{"model": "self-supervised audio encoder (BEST-RQ)", "dataset": "read English sentences (LibriTTS-R)", "train_examples": 15625, "n_mels": 80, "hop_length": 160, "input": "log_mel", "win_length": 400, "codebook_size": 256, "mask_prob": 0.08, "arch": "convnext", "norm": "layernorm", "hidden_act": "gelu_tanh", "mlp_ratio": 4, "dropout": 0.1, "inner_norm": false, "moe": "top_k", "drop_path": 0.15, "num_experts": 16, "moe_every": 2, "expert_mlp_ratio": 2, "experts_per_token": 1, "shared_expert": true, "subsampling": 4, "layers": 12, "width": 192, "kernel_size": 5, "residual_init": "zero_last", "optimizer": "soap", "beta2": 0.99, "learning_rate": 0.0017, "beta1": 0.95, "shampoo_beta": 0.99, "eps": 1e-08, "precondition_frequency": 16, "max_precond_dim": 1024, "one_sided": false, "adamw_lr_other_params": 0.00074, "max_grad_norm": 0.5, "cautious_weight_decay": true, "max_steps": 4500, "batch_size": 512, "epochs": 147.5, "lr_schedule": "wsd", "decay_fraction": 0.4, "final_lr_fraction": 0.01, "warmup_steps": 450, "weight_decay": 0.2, "adamw_weight_decay_other_params": 0}
Rows from block 3 of a small self-supervised audio encoder (BEST-RQ), named by matrix and row number. Rows with one number within an expert belong to one neuron, the router's apart. Each number is 128 + 24 x the weight over its row's rms, rounded and kept within 0 to 255. All counts start at 0. Numbers have three digits each.
Before each expert's rows are labels from the 100 clips, of 14848, where the router gives the expert most weight on average: "responds to" is what is common among them; "loudest band" is the band of the loudest frequency at the time of the peak. Only what is clearly more common there than usual is listed. The data: read English sentences (LibriTTS-R). In brackets: how many of the 100, against the usual share in percent.
# router: router (model.blocks.3.mlp.router.weight, 16x192, trained with AdamW), inputs 128-191
# up: expert up (model.blocks.3.mlp.up, 16x384x192), inputs 128-191
# down: expert down (model.blocks.3.mlp.down, 16x192x384, transposed), outputs 128-191

# expert 10
responds to: voice: male (96 vs 47.6)
loudest band: 250 to 500 Hz (36 vs 12.2)
router.10:136146100156165148141105158140109130130119132134116132109159112155086115111120147127096144123140137151113180152170134138163105065113124126150089106087165108154146103159109147154169156152100109
up.31:153113132115143158175109130127076142163125157141115152125113118173093085087153114179130109125126146090108116138129149086146100133118107145062193164136123134193126136155109101137144107120132192
down.31:152084130163113131147075105125130151135166170118103155158110140112122147126163120118132163057120141124120104138132120177092147137184126121129120099147091134157148128141149131138099127028119138
up.32:122046154135133114122137137152147144142134116131104129140195118140136135108107128142122083159162097132090119129131111148163108155093099141125154123152116140108127108078161083179121142116153102
down.32:151126111146144149124102101105133113087151130130142144150116133148197125127137126150151103124141116138112132127151110121142169124150123178125118121100154123144143134154141138126154133153119173
up.33:125132139140175110110123122131130122182087120100154132106107135126192121143101089149137062106153117132117151137163105136145130109109119120101097139138137145119109149083140114131155148172094127
down.33:116093137133135131152128123123108150144160129138085103119149135101105174148145178104138138121114123119178138131083126147158091122112154116151103086128118102103105110145159142150187127148127134
up.34:133143108148120161099110143103142094110078125146119140122100163143138126162142162160110103170133128080130099164117117134128118094138112115120090120125114177144092124127154159159128109093143186
down.34:087131097138112109150111180115110115168160108145139100086089137123139163126166114119126132107139089104139165137200131126141130129121101127101136150149145131142158135141109129101124134109148152
up.35:152134120150102078166136125090117116122117136144130114151109129113187121109128128153115093108097111113142174144138100137079125125099172141116151127134170152122147134132100089099148113133078131
down.35:095111136106149123127133155137120150123098156135153145124079119133109110107145088129114065148112135117143094145145089115131106048151173141140146138130111120121124175129132160135146169187089138
up.36:156191138161120192140127147112134107095106153125141130181169141109200141116144102111115129131140114132152138140117141132152092134170110119118096118116103108172108134128138127141078120157085127
down.36:097139115115114105127118153151109142121134142147133102153129145148095123099155096107160084125139168124104129149146131115098133130108112181120118111117112092126105118086161134096134107144140061
up.37:106129128122145130142144121113162132134123140122097181118091145119129175085146099192097132110127098097117116092083100116074169128131110112100128149153168129153111134144126118112178151095125127
down.37:137121111113165104128123068152150100115173169146124095080117137124109149159151103158101136142106146149167190090113096122095123137117137131165143106132130159135161127121126175099113117144111136
up.38:112116124109176143102100149135147156143135089142104138111123137165076149124079140124134082135149192131162110070163141148162146123095095134142129107096113118110139108100127117087129095152155151
down.38:151098180120167127187119122090114139123096137142120116109170154155128145079145125118110148150081147155148179159098149129115109115084151144112125144087163101113082101114147130092134151173116154
up.39:134118104124142108137079124082107170109117107115116122118105109098109135143124120161085152139164112109117129129155121150131169101115101114113135086132150142124083154116122136126163088106126155
down.39:172133139126072169147107102126164096164126116148120149131130121095122135154124105120096129087103089112137103122094140115146085107136150104091160126097110137121142105137086164149143120109128177
up.40:125077132134119134113177107157133157109131146120127133140110138145116134141164120110119144131076153134135089151112112117147124058140097118114138158153116137115115140132146176146145159089159135
down.40:103139139137187134129122151144125124125115111135109098103137119105149098129105162108123127140170083116129134182181145144124182115157137106139102143123085079121169129130120180145139122111124151
up.41:099151158110145063107140196116146117104112081103108095116101125170140141136129094119143141093135071123155144107146129137117147074098126143155177115123148160124135098144115143155126137139117111
down.41:161162136145127109131144151140121172119151118096128097135142137129139148114136126179124155127109072162130180131127142089146105087099171130162144111194097114144106101156089087122129127115148116
up.42:138146092100102123119074134143116121120128139147125153097165117153134128134134179127120130103140128156165130107131115111104081111144167155076159089110091118117115128167191067120164121133112153
down.42:132141133114134108117152131118152130135141145134144136168135056116152060107129138088107163155141113096084147070148128104157129119126115115098102114116128137127085095108104122152131184102183124
up.43:128154113069105115156106134099140161123120150113095166120124161137103120115098127136132120143103100126133131122136100140111098108132092104128146149091108161095120108129135143135144122109124141
down.43:139174120140168141132148100117121133097145159121166140114130123145136082082059112126107129106088114120078129123130132153106084135100102098155134120134105123107099180126135106117112123118084145
up.44:113166129167112107128090168130183129123124138136158109100095080130153114158133106117118108095134115119140134160098135160139124082146132146108165129111149119194079105153112095152151144155145132
down.44:093139111168112116104122140142125129105126122161092093135139157140149183121137081114133133117142125131126093191133130106126125071143152083098136122135131192110129131120151124106144111120109129
up.45:157138091115121101134113112128174175142121151104095159136126132120142148104074153102140111159111106128130128152118140090133144118102131154094106154108100115136087135122141150110142142105137117
down.45:121145138114134126109135109112122140205110129097109066124158168123119129165157093137144133103095118156151132120133114144116132142065128133138106108123142140153156140125118108126155176152072125
up.46:171140141122146103141125121128148090137142093128144127157138160109084145131129137121103132087090136088176152133106144128145148080116154167149126110143126127093128171093133133100146102147152167
down.46:118061151122127106110098119093123111150133099171102184132140128132162082121137123129132119146115142125152114120131120091133079141157180112109150089119126139124132144147181106147132074120101129
up.47:102150140122161115140095138134084139122061139139159107103079129130060128158113145115087125110158156126116132137146112121134135137113105158159110110078129121128149130112129171159102137101158167
down.47:151105155098132174140141121081107089126109118139098123106123129129192126137124126154104110122117124080151135095107145102148135137153081125144179114087141047129142103151134089075144113122138112
up.48:128128136109121066085144102109091111131149155140127129156114110127099140120134122136125167144166074124092147108111093124144085143132125135147133122111111141150110104139165170119119142102156148
down.48:132125144108167126106141147143162154073132116111134100103062132143164110154105101133121146125183109126084180131154114078073130187117103089156188115100113128142169159146150141108133165115149108
up.49:141146154135082091097134131121147144132132111130111149128154124102126140142125127118130071099077143117130075125118131117135156136098156118129181118117148107156119122155136149146120159112121138
down.49:076136122125110124111153172102182157147161134137140134161168100105134123133130151101131118104145127129130117134139160098093157166097118120149115107126118168121152130124142132120134095116129181
up.50:147106076148131110096173104132161092154098133147130126141122120166101131126131163089090083116114144116125099125149119114151156111147152144131156133147116145141148150156086065116130150137074127
down.50:120117131118151142140084140149137176127086148149144141119137158151158148154108129125156156148108096099124155085135112139138082088152134102079130103134124131101117093086145123122101086112134127
up.51:085135125121142117145102154143131121087130146160124124148120116100134169143099135154146168129117134123132121138107108144123119132146125128146110097105090107148093093143075080164162138132146103
down.51:145111146171132122107142139129103153100124160146126124133117087164166097085176130076119129119134097076145117156131139137147112126160167130158199168165106123164135132101140174121116127134129118
up.52:135094082153111125089132118132121191120184091147113135145138125173138120139191147114115159100105128111110091122137099165116105131151114126124115142086078131081143108111129149104141130124089145
down.52:143150136120143146135127115097141140130093104069144121086121138146199108139106118153165163096113134095118133112155137129160111098155112142126131137091159095113126142131095129119123091110080119
up.53:152126125087118092103135126091126155150142130128130083167117120121141107137098113149130058068071110108143138154133162141141146147112095047130123102152130111127158127135117145157116157131123133
down.53:129092147093164136101101122132164118094101125104130117128139089161155101133180150155123089120146148100149175107152130120098164087096129149124156136144167104106143147103145134122202117109155124
up.54:106121095141132160125089155114142109145103129161115103099109129152161144098129119141121157139138102099104121110157115157124162112137145151069104106117148140160130116194128142092119144157146156
down.54:123139104112086109114096150124098113143132153127099106112153120094137121098126164142096144112104153123110147124118139149124139099157118148165132127097130131101103129115115124148111114093121103
up.55:152097090139144121165119096116149132138127114127141099130169077148130143139122103112130133103159120141139133144132108091123172117079151105143122108126129082100086166127180113170106133086141118
down.55:146129155115125137097113092142139092116143132133107136123120115118091141117138113142154169178113146112162117147092126169129094143160099116108114139162153108142108139108125106126110119128099147
up.56:124074160098144121154111122151137165077132143115117145137121124151088097142103120124123115141148142119148094126164118151127121132052132154148109143142189144124125120105106106134143088090141128
down.56:151147151133134136142128109127134132125134086067145098099112120184130127170138128121142126109124129121145140112152153119129096098129142129104127138118119089203126162078141182084108149079137163
up.57:092123122116124102106139098112128154134160141120062119104108172127153118128145117163114125134124143139102065086160103154149151150113152147120156126137123148132155108095181101167092110165138175
down.57:153168108144120098113115180127129156118132145108179133087138109110161147125108114101118169105112134136104132142082127117093101149118114137155166141163119146194132102111110153151125151141154129
up.58:088134143176106091170098112130164118102129121117134140124126123097158115086080131147154117154118146126129083110126106156106108108094151115114131139127130133172085145098092096164149137137140144
down.58:131144133110164123119158153144131139072157125148107120115115132108117131101115124149096148118148159133107099127131119146147101141128140090107118114122101107123113133084112114123119144118161121
up.59:125147155124105125154107143120148117136117134125116113120134119178121134123137111113102125113127085146138104108146141126181117127114094158122103157180150127139145124128127084126113125114134126
down.59:110101094171104130148098094130152128111130147194152147146134143066108110129109172132123136168126158160142125143152147158157167149114188077107138109132136140132087145132068051157111131133138136
up.60:104169087129154126129119119089147115124111143141130120103156098128130095160147126156114118126101158153085118156139104145164081090085134096124131146112115140148127086113121118139116191100146132
down.60:138123128119137150152121129103102120106133085120118146099091135137130142133135097127166168146113138115154145154156093106146134115141120136165148135133128108120133105143124131160088077132116100

# expert 11
responds to: voice: female (94 vs 52.4)
loudest band: 250 to 500 Hz (43 vs 12.2)
router.11:148163112168109159121125130134172160127159069104122123127154144109135107112129144145114079128101119166165156143153109130108134146119128098119167127155093153149097126113112101165120131118130144
up.31:109123116166172145137127095094174101135155167113138151091146098114139124125115128099129098122095137132105122105100137133127111169098105131150104178156127119137143100127086092159116102134113128
down.31:161127156123121143147120162167131114101110108109137130126142176109121122098159080125151157085114115140115152140148081143091135134131117149107141122095088122153160107126142144115122065132090154
up.32:139120111140135129127122140133148160148128151144148103088125089153165130143105103112105132120105087117138171081108134133123149079158138138162157166116149104119112115133137153176111107131111127
down.32:124125169144092060079135122095122067121104140127083157134149149109117118118172118124125140171150133125138125121133126149163142136142133104160108115136133126146113104100138112095118141132151126
up.33:109135113122164091140147127097126118117133110091133099094131116136167118140152132146100081120110139184163144155145135130131136100146159113141130157153121135122132092107130164138101111114134108
down.33:126105112119097118115148160141132146102122134121146129103141125111125157087108079130128047154131156135153147126126132128080150097118151125130097172140120151105114124087174099123135118096171125
up.34:110158119093113084095137118122101134112154100126141077138155131084178145122143099122125104103134155130141133069161108125138120118129078133113082164159110114122131123088120131130139144177165103
down.34:162133116103105138133139116101088137105109159113128122135126129119123139126106166159141158128150152112106131130113108150147133147099114139142113099151148110132147137090107078156120127085065098
up.35:176108128086129138151152136131152153060152135101121114138143098145109120125116108095151126119106119119151130136139096148146140140105137130165098108123122122135174146139124095134112134149085092
down.35:134127137113157154118135109166165137149161123074112087083181125125156079120161108157113162169121136166152119103116127084157151122103095092146138146160145154116140109118142148116126154148134120
up.36:135107140125146120141162177099115121119129133134112101103108134149093117162141139165107153119099089151126119112169119097187171128168110163153092115137144116115141137154115108141139121109126174
down.36:096142085132111113153122133103094126108107155134092107119141124174124111100168158110120104131131127167140132105132126123093116093097137107104113124091137163105129123138140164140105134153095129
up.37:122136118099120128177143176123099124105128141133141116137145119124115110084130109101116159132130092093138111104125136108101135089127135144175135186124149075097108151127150098120128139169142166
down.37:117135143127124126112104111134110149187106130152156087094101167092102156154147153095141118170141167141127137155143167118110134177134129133098106103123110109138118152150114153133140133131125120
up.38:127127145182101134156119164137135082145120128146130139147109086158113121126113118156126109105121146131123145111148154126141139128147118137163128149163112158158134139057136119134160141154063144
down.38:132115117118130135123138139107116142083066145141120129089135131102108128092148104172147100106114113060120105107136131116117127127129115145150117167100141152127131110122085139103129124177151119
up.39:152160154215133108126131158169138130137139085096120134094130149134128106096114108130145129131176140094111113115126131128127152134134065157110148104153102115116101110110134138159153129147112121
down.39:105096150143122128116116116161158120164130152147138106117127141115131146169096122147156117138133149170114153120133130141124124106140112118136114148112121153117111134123115124112091178155102112
up.40:093161097139110123128134128096169102163164068131136137149111121109144081131122107105190129129127108115127174134158102120126110128095150159111113111146128145148133100110129128121140127115102100
down.40:130117142112116083117128112087133146157152156166197130115122170153115124122125121114129106091157123159130093123132100135152110123120125162115091158146140150138148105130160140149135151109114112
up.41:124076118097085101145099129092111152162125074121170114187188150137102121094128154159155104094161106137096120115211106124134130147141125110126146109139138109111105167119117121149137138127130142
down.41:088147164157093161096168151126115089095118094160135089146096174125091148093186150123108132120149148128124125139143100112106106095147101140111164116113134133145151163121126086134148137116131156
up.42:182130086111126113108126116152110192137116118124168061185078132144170074129098151123128106136155107137100167146127144103117156127115096162124161117107106155095104159160143122120138117114159119
down.42:130101112117127184153125151119141112136118134149151126149145117104098126109101128151119133135156123138133144115149123096132136110099100116144131146158133101126180167151104132094120157132098140
up.43:151113113086121130119119151114143129132110135134128137072093081144121121110106134137141151116132111164137141148185092137106161142148099131102134153155172130110137121159104129145133117119119102
down.43:133135137161098151154119151114120128103132106119142143107104153184106110109129122140095154115142139167151137093098133145104145088142080084162162126130128121140165117132145145148142108136153122
up.44:123037125131149123158109135173137071048098116144138138089106106148136101162089168102107094124135123157139090127197130103124166114130140115108180137085121150120115158138135125121115117129136104
down.44:128138091141123147121075146137120139174133075086124126099129138107078116143131129132140126125120140072167090095150186108120080116150144135106132108112108096105156152175152150136132132133116154
up.45:142138132149145091132134133141135132160184137081087122180115132140126187147102153142110130142138151111126104150130098136129145146153123114102124110107103124121149137072108089120117126127093106
down.45:114111117126145098119184119084111093145115137156128149141116134120140123153148136134125153117095200121117116128122149134150079086123187058131065152123153140127135099114109141117137091084145120
up.46:144091107129066115162150162141111096099161125154150107080129161127133144141135137117186105128175136144155125138132153136139126162127155138095094150151083141128094119136110167125145115148134100
down.46:148127150136158106131183161076147116153120131139154126113103143115115114097118199080116094160085180126132144108122152133166111118131087100120119145164093138137100134107109116153126107153109168
up.47:149136115121119162092162121116123120134135140150112130130113094138136148164159086132120115129122136192139116134158179107127156128152135107096108175128110093106147085158121152135139159105160127
down.47:132145110116102135156119142100177136130169155133110124135168114135126139165111109148169125173123095125082076131112122143113122139127093134146127133151112121132129136118146129121130124133135118
up.48:125135119109138107093144140130080090148162140116080117146152138162102145156106143135134098132093128127129106151156128144095111104129128135118119191105112105124113150152116140122143063175071125
down.48:124140090184160172143131141135121143093104170143133144134130153133131108144149119140127101146137098151121141128120130171155124142129106098134111096130123110097142183145162140124124137128116163
up.49:138126121133104131111125131140119091167106092152076112130127137135090121169150152052153096128168123131132112150112111114096147116138135126130139134113108169092130118113153127153147145155119174
down.49:103077161099136112121087121162155148131136144126104115135143166108116128152118120078145128149141107104148119124139126143122096127115107102130090141091121124109122140110111120127154097097127179
up.50:081125173118141108149090123137121182150149138139120125118125137115120146120140110133107130106089137133159111116116145101136153136162137132096163140106125157113127126156142083098093104071106143
down.50:116159101154108069093131120099121098189121097153179137145094152112096125090135139075124070130122166121099151143107120130123097112145093180122154104144134093129102101115124147102146082133122098
up.51:152127134129180116128135141100179097139099102128131145138105141096104130134123140107137105108093148114191179128149120191104131108129192152140126183074172136136118071145140128143142102160141121
down.51:130117074114141130117126133124191164133127139131143151134166140146111134078130129118129147094172120117103134114099129079106105165162126131110111137065120119129098133179154109109135149081106092
up.52:119074094142115119182091154138182109107122128135143139159133124112091129146151068115106137165112137144127109123129113133174122166123151143105116126135139106103115096131108136076084139138171150
down.52:173139112107140114133161146147144131125134118108151117148129121128133137124138119195131111132150162111129108107137143097123130097094149180116138165110130119095122126194108116174102119143145132
up.53:076135137118133129148152157131172127110093097091131116118149123109072135140107143146093135147118110125115113155128139155150129099102119124112123148136123098137140106188119136127109123124152139
down.53:131099145105167122142099146172135134157097146100155111131098122125104120086135103112112076143122074163113068150133125145148171145171171146106128158110123134158112113133140149111149121178122130
up.54:116122168130110110111126113142118104114096105112127142154164137073136134180153120159125130130128125140093128132144102126104095126174116146134135128100148135111140124161118119129151115115099126
down.54:094113110084180162156128122123113135133141135129119097119133116115130142108138133156132115179095133115108160119160171155125116173124129118117134137136102125109104135108134150116167141178157190
up.55:121140146102120137135135135128142084117143129125126064059090142123125103109163094128101124117157164142157147163129146107139128131109140152116173120104120137127093104146138149116084064073092119
down.55:126170121159103108147142194122118122113132114148112137104085105115132125121117157160154166135130126111103154109135105128096100095128119121096157137182143098114106130086116093136142110109143089
up.56:164122108159146140098098150112146119164086137132110147153119112139150127131178098104143096135181134102080125115113112120154148169112146169127152107132100107126161125156128163114169108110096146
down.56:119120110116143186115095125063102136128128159185123070100114129091141118091106147116115149095143146156126166094157128154145110171148090152138152123145128130140164121147147107066129114122130077
up.57:098108122167094109037129177139144135094126108136120132111097152082153107109113109105151150124138137119122151128096147139156133114100082132136146135100096117113120128160135096134134172110143092
down.57:141153156103134140152109159178105112121104139133100121124099106144182138114165129162122141149103107127133110115140104137118148116162173102133136146142147135104141141157089131156136099107152135
up.58:100155131129072161132097146117160098116154124100139139132099093124133103132152095108163114094158093114133115111143146201134137119130098156125100113122147132124108138118143136114122143113128152
down.58:119081148115091143104156102126138110090103111124141108116140130131147138139116141160130151134143139092107109169102112121104071142097147087136111146120098108107114079134121120119140130129140092
up.59:125165151073082126091119130091124099099147150149142125161136171132135135133136158146084128104086132169101133119136126106147148126123101111152142115159174196132107148120155114146112156164134111
down.59:099152144122069146117118151149162137109137088156122094111115148146120126125141130100144110100140105146141129109114089075148161166142116144166146112141126127170132115130145123114121102122140147
up.60:123098093113089079129132105121103144137178174097164153119173130129106113128131121127122172137124132115115133085162157188113174107141158156126087127138130102163163123167115139143131108073084107
down.60:105077133128119085147150124184114149096129139140139129121151103090138099134111144105115107117091112096160111136134103146119145174126151165136105154082168146137115165103106130160122126125117135

# expert 2
responds to: voice: female (99 vs 52.4)
loudest band: 250 to 500 Hz (37 vs 12.2)
router.2:118124092115087139131147108164135134097138101131114118140141145154112120127152157120149124097143153102135139154101105111101112189160150155104123131120168126082103149180138148118137136156110155
up.31:125145108171185148120111115102122143135103130130068110116139189124122113139079141077104121086108096157117104138129125139107130128134100148132159169170121112129119140124157095125165160098102140
down.31:154143162132138123141127125133099134118107099119174104084150173119105164160184140103110140147111145109139136085114143087103132112139137123115108118153143103111107161145128139116105077113110104
up.32:122126147159110147091096145084109109118091107120126130141150128113088125122089095082078104119121133104134121103095115144133120111153118107155133175135123102123127115159107114151158162107088126
down.32:098157122103143150098096140130187136104140111128160156106115126109168111154143110121084133155141159138133177139118129159148114116139137130140163112124137105171118147150140112083150104098135113
up.33:151110139095106127105136160155144146115080176152124115147134115135161114117122090094098144125124104117122112169115104140147137130092130148101132103120130074077079150117102146125131107132107146
down.33:141158163144114127172119110128153128137125116145122136085092162133132099153137137164136146158134117127167112133136132103129116110095099165100090158158147124110153113101122157140133152122144157
up.34:142101130131144131141148136135146090114167108099104118135110143105144129141094099139123167180160125134122113143136112122158131121126128121139129131125174076136099148126098139101118127116145126
down.34:191123128110124099131104158132130144142119130173138134147077112145124120075097114086116130138137132137159121144129124173090128144090128153111115138141144107125108134160104136136135140105108109
up.35:125127117103130128153127124139131171189129114094174129122133115159110131103099105111084116129148108101113133106079197091116111173106131130101148146160111157155131127120143143109138133163064124
down.35:135144130142098145130106095066118178080174109137143129124114121108134130130117060143100126110157121117116164120139140144116104138081121103110103153163181106107149142155104138127162135082141113
up.36:095130111128131104159135136165129128125142162140157116133179144150140124114129127168178116135114117139093117143117098083095120163140151135097132157130113137094129082098121134136137104146102170
down.36:112135166114125080117115140149174166090133119181133105102116110104122142105153135108138114118113166113139103076146102118128140163147155142110171144148169103115114115104152097145112057162154134
up.37:098083118090158105118120143130113107135110112150108127107146128133162154122156106105134103138129143123100096125062101092101182158109150118118137137138100159151114086106138184125136093154160110
down.37:181098089152109149071150164149168151117134106122116112075112116107116116104128110076106128106127105114169153131113181140123059141125106117133174186140146133118090139138136159140154102114127142
up.38:145130102084124125126183154168150116145176168154155108143141126111169117087105102144107109110119135140131113132136107081143112136114148117149122147125114103100130160165096079122139150099141140
down.38:089149099097128111160140130078151161108131162132155184159123120117163125091170126116124131125150120126104142168089133108122129134138124143113099163172119133125160179152138114109118133200137135
up.39:112146151108138150138145150123142143095121146155151087134126152152107088157103124148148097123098110107103132131105088157127139127132133122123123112088149083121123113107093120137106083128126101
down.39:119169098116123101112135096134127121125122170142120144148115165110120152166103119141134142156138136169106161125081118159111154132121129098150135143160135127135109113107121095143119071134175156
up.40:122128168099119091097150080113088111132161155113123128112128149152196131130146137059142118074148099109154150137116139115157167169146113091131157137124073147127136140132138109128109136101079161
down.40:115137106135121104172173125140145124124102161079116156150127128113152113131104143114149137141160108095140160164132125138090152148149070132122135187155137125109155103127115155165130095153096103
up.41:100165147126121160132121147114133107142113140104156104124158112150129135155103120081154145122100154101118128114149147168123101106117125128062155100142139137136120171100184142147141095143064129
down.41:133143136109126109160069116141138162116119130123127143080164117164164092116121125164093114134151124155107105119079124127131126105154128124132157179132146149145086148094145170083128128084117103
up.42:095112103144102131142140156088161111097118155116085127118142097127105088147125124056156115102120130110162111093126150120149140100138100152114146122095111125117140130117112130104159128125155123
down.42:115096158169149106112126119166106129120080154099120122146094146146166075147130161154118087180104169127147143134128144120104129152130170132128117113168166130111098168096142136118140154133099131
up.43:119131113084113143096129159122122144109119115128115122137133147104162155135125139130118061135134107141155129131113099152108104122126130142081133112177130132152169139131091090107127126154106108
down.43:132133118141108124136106101085137129100128129167094076086087121098121126117176108141109102130086132139115143121120129092121074135155125134127157142136115093109125135088086123140118166085179105
up.44:092103093080138152180082143113175166112108181129191141172135162157129124120121100127152123120148151126142110115086142138118138130089139155145128141138114081150119121067089095126100132133147146
down.44:107107114117157103100131099163119133138106141122113144124117131108127097119094138098122148167068124133115156112119147123102103093146116148124143157114128131119155155156130142122105138123098110
up.45:067104104103111138169117173171165127139126161087134151113170137103096145125088114166149116145107172161094116126110128150104096099119128153104099173114122126115113111156112137109151155143132146
down.45:143174124128130106152120112115122102129176091122166091155101120136104188141119106120151134110133118113112079104085161127118155121064081090142142111159092155113149083134097113141119075154109081
up.46:145159129076123140128133148089090125143166145146165103165108169106074103080119154095113171152139100105124172126131102158126111112126106136130118159187121099101147149085130133082131128136076125
down.46:109100168144136100123124082062138163189143117127125111133113177089113119137084129149144111119111158154156136173153148154140107112164083168143179130142137149135138120111127114119121122153142094
up.47:107117116125131058160117130141116105146116103131137085130162124099161143092148139142116113127130164162116155108133093143130159076140182109168107096124115118130160146102124127143072136147093128
down.47:138091104099108142130117090151086099137118133143125108127135122119128146117143127128099098114137143168090159130111134131138142118150073115133119132139135084140118172188141152089099117118136142
up.48:083127150124096133131079136178136125120116152121158137104144126110179136121099109130113111123095114141106126110138114115147114151134122118168089139129116156106097130093112127102132126121089126
down.48:115126136150103127128132187124125121073123109120153136096125144134111115126118135172130091160138154121137107136110132127136165147128143136175120130156126096145160115126116088093113134152136079
up.49:089085163125096101150147148109167080127158112146144108109118087147142096142113118105134119096098128079110114115142114123139127129109140139092182119129164141144110168094144155146167110111133122
down.49:141162119101111095111123166091108103150109163110112123099143144112159125089161121165118101124129099116153116112130152174112127085068125105145129137098119098147122141059118130160169123110121116
up.50:145118123110157077110148104144130138120148121096128113133156136133149139115121119125084126113125152121089143103170129085166129165124138100116089142094131126171142114130082159182118110135163126
down.50:173114136090121164157150106129127130096100161157116194153115110152168141124128144113141091127076129138131131138076114121127105177123160098137090149153090136139076110163123137109146127120131144
up.51:143072118124113118139143130116161101122155107113090155114102109134115142119159106153188182128161128122123135141129119155106131119125186141104114165097108148142146101098100115149087117127128087
down.51:092135130160106193135114141149121064115158113085136133182111156182101138123149132147120094143134143150119174151064123103160184159135153117113098111106119116116113152131097141150116118157125109
up.52:162156105090144104125114110160108083102153167109110113114117099086154136139124141115125117123117129096121112128104089085127141152128110136155164097133108108097133118139104087132106148108127159
down.52:111109125090140143096132088172124128109116119123135184110094167127136110077164091167149108111119096096126150123202133116095133146115122128116125119150102144160106125140105097154138129109123145
up.53:107119121123142096144088097107138116129100111110111119134109145107126100108122142126130125100126107113160119129110138126136129114126058080128133109110131115119128148129109137130120154100156096
down.53:112123127136133178154097122133093100106096143054134140152126108086140111126129135121147129164133153130118099177111133158145131114105173107130148123176094158165111119138149173159155134127156171
up.54:128131149150108119136100128127125104146112099115135169106121154162119146134129136169113156113067127114099147145113108137140131151145144126125131132135105156125134150145124128123118179082153101
down.54:157122135122153120113137154169092134142074103152142127162096169133172096126115100096123116106131108119131104123101117072144153178151135126133148151152120149153128142132145116130096109162116091
up.55:152068145097153137115158101142128133141119121092112163107114133108129181108149094118138156117119095089166115083139115132129129131137144091109141126105148111127076131118139141115093133113106135
down.55:145120125127095104132116101143164149145118092135120148102157096176157116119121103141103112097159152149143120099112112115125080116142164130138118098133146144133104118092164151151109114154158158
up.56:138138160094122141182142119098138135109112102111144117142160108088104094114052126091119139129100132127136153110095186109075113094067086120161126123154109112133117130147118123123123129133146123
down.56:120154133141131153099126131133145117118139108176139155160140147110133183122141147155075102113127154122164115166140160147089136176108122076114124138127126133182101125140157125135137120127127123
up.57:093197092145091143136122069113137125150102128102142100088175161123131116135138157080112133149160167152122143146121155127112155131140133118158094105106116125087117192102153087171094108112167091
down.57:126110144120132167126171125136132124117129186123103152101122128142109102150120092133128185062118125141136137141092145153120098128107148121110147120114138155153163150152072108157099172088120114
up.58:119122083142111115143127090132151108108137134130105141132100169104128136077193095131109168140116136093172119082118121101114183174165096148118143148124134169132137115130131090124125145131124073
down.58:103129162145136132107127132151130093162091093170146139135179103161124159134100128145122114119122141094142080148123156127117170101138158093160150136087138169135131105114116119120119125117119122
up.59:087120130109105119136105148141121118150106157138147133136105096104127105113125147061143129109104116123130107159128132144151150113128154150149154106147143114136100141175123134141112096165128109
down.59:151076164132111149122137113101132107139116082078103146121111151098106064137198112164098099164091149136148170150171105119140131114119172163159119124121152116130116131097135134071119095073147115
up.60:117095150127135114123132123143099145160091142180068108118126069142120104138135125086167108155114153146091148114112128157139117136121116140107102131141141133120163134078140133138147141155101078
down.60:111131132092145135154128127115156187145152134103151102124128103124152123148133147134095153135120110129101123071100156133118145117131126130165131113124133116134129167100156099162133141130117099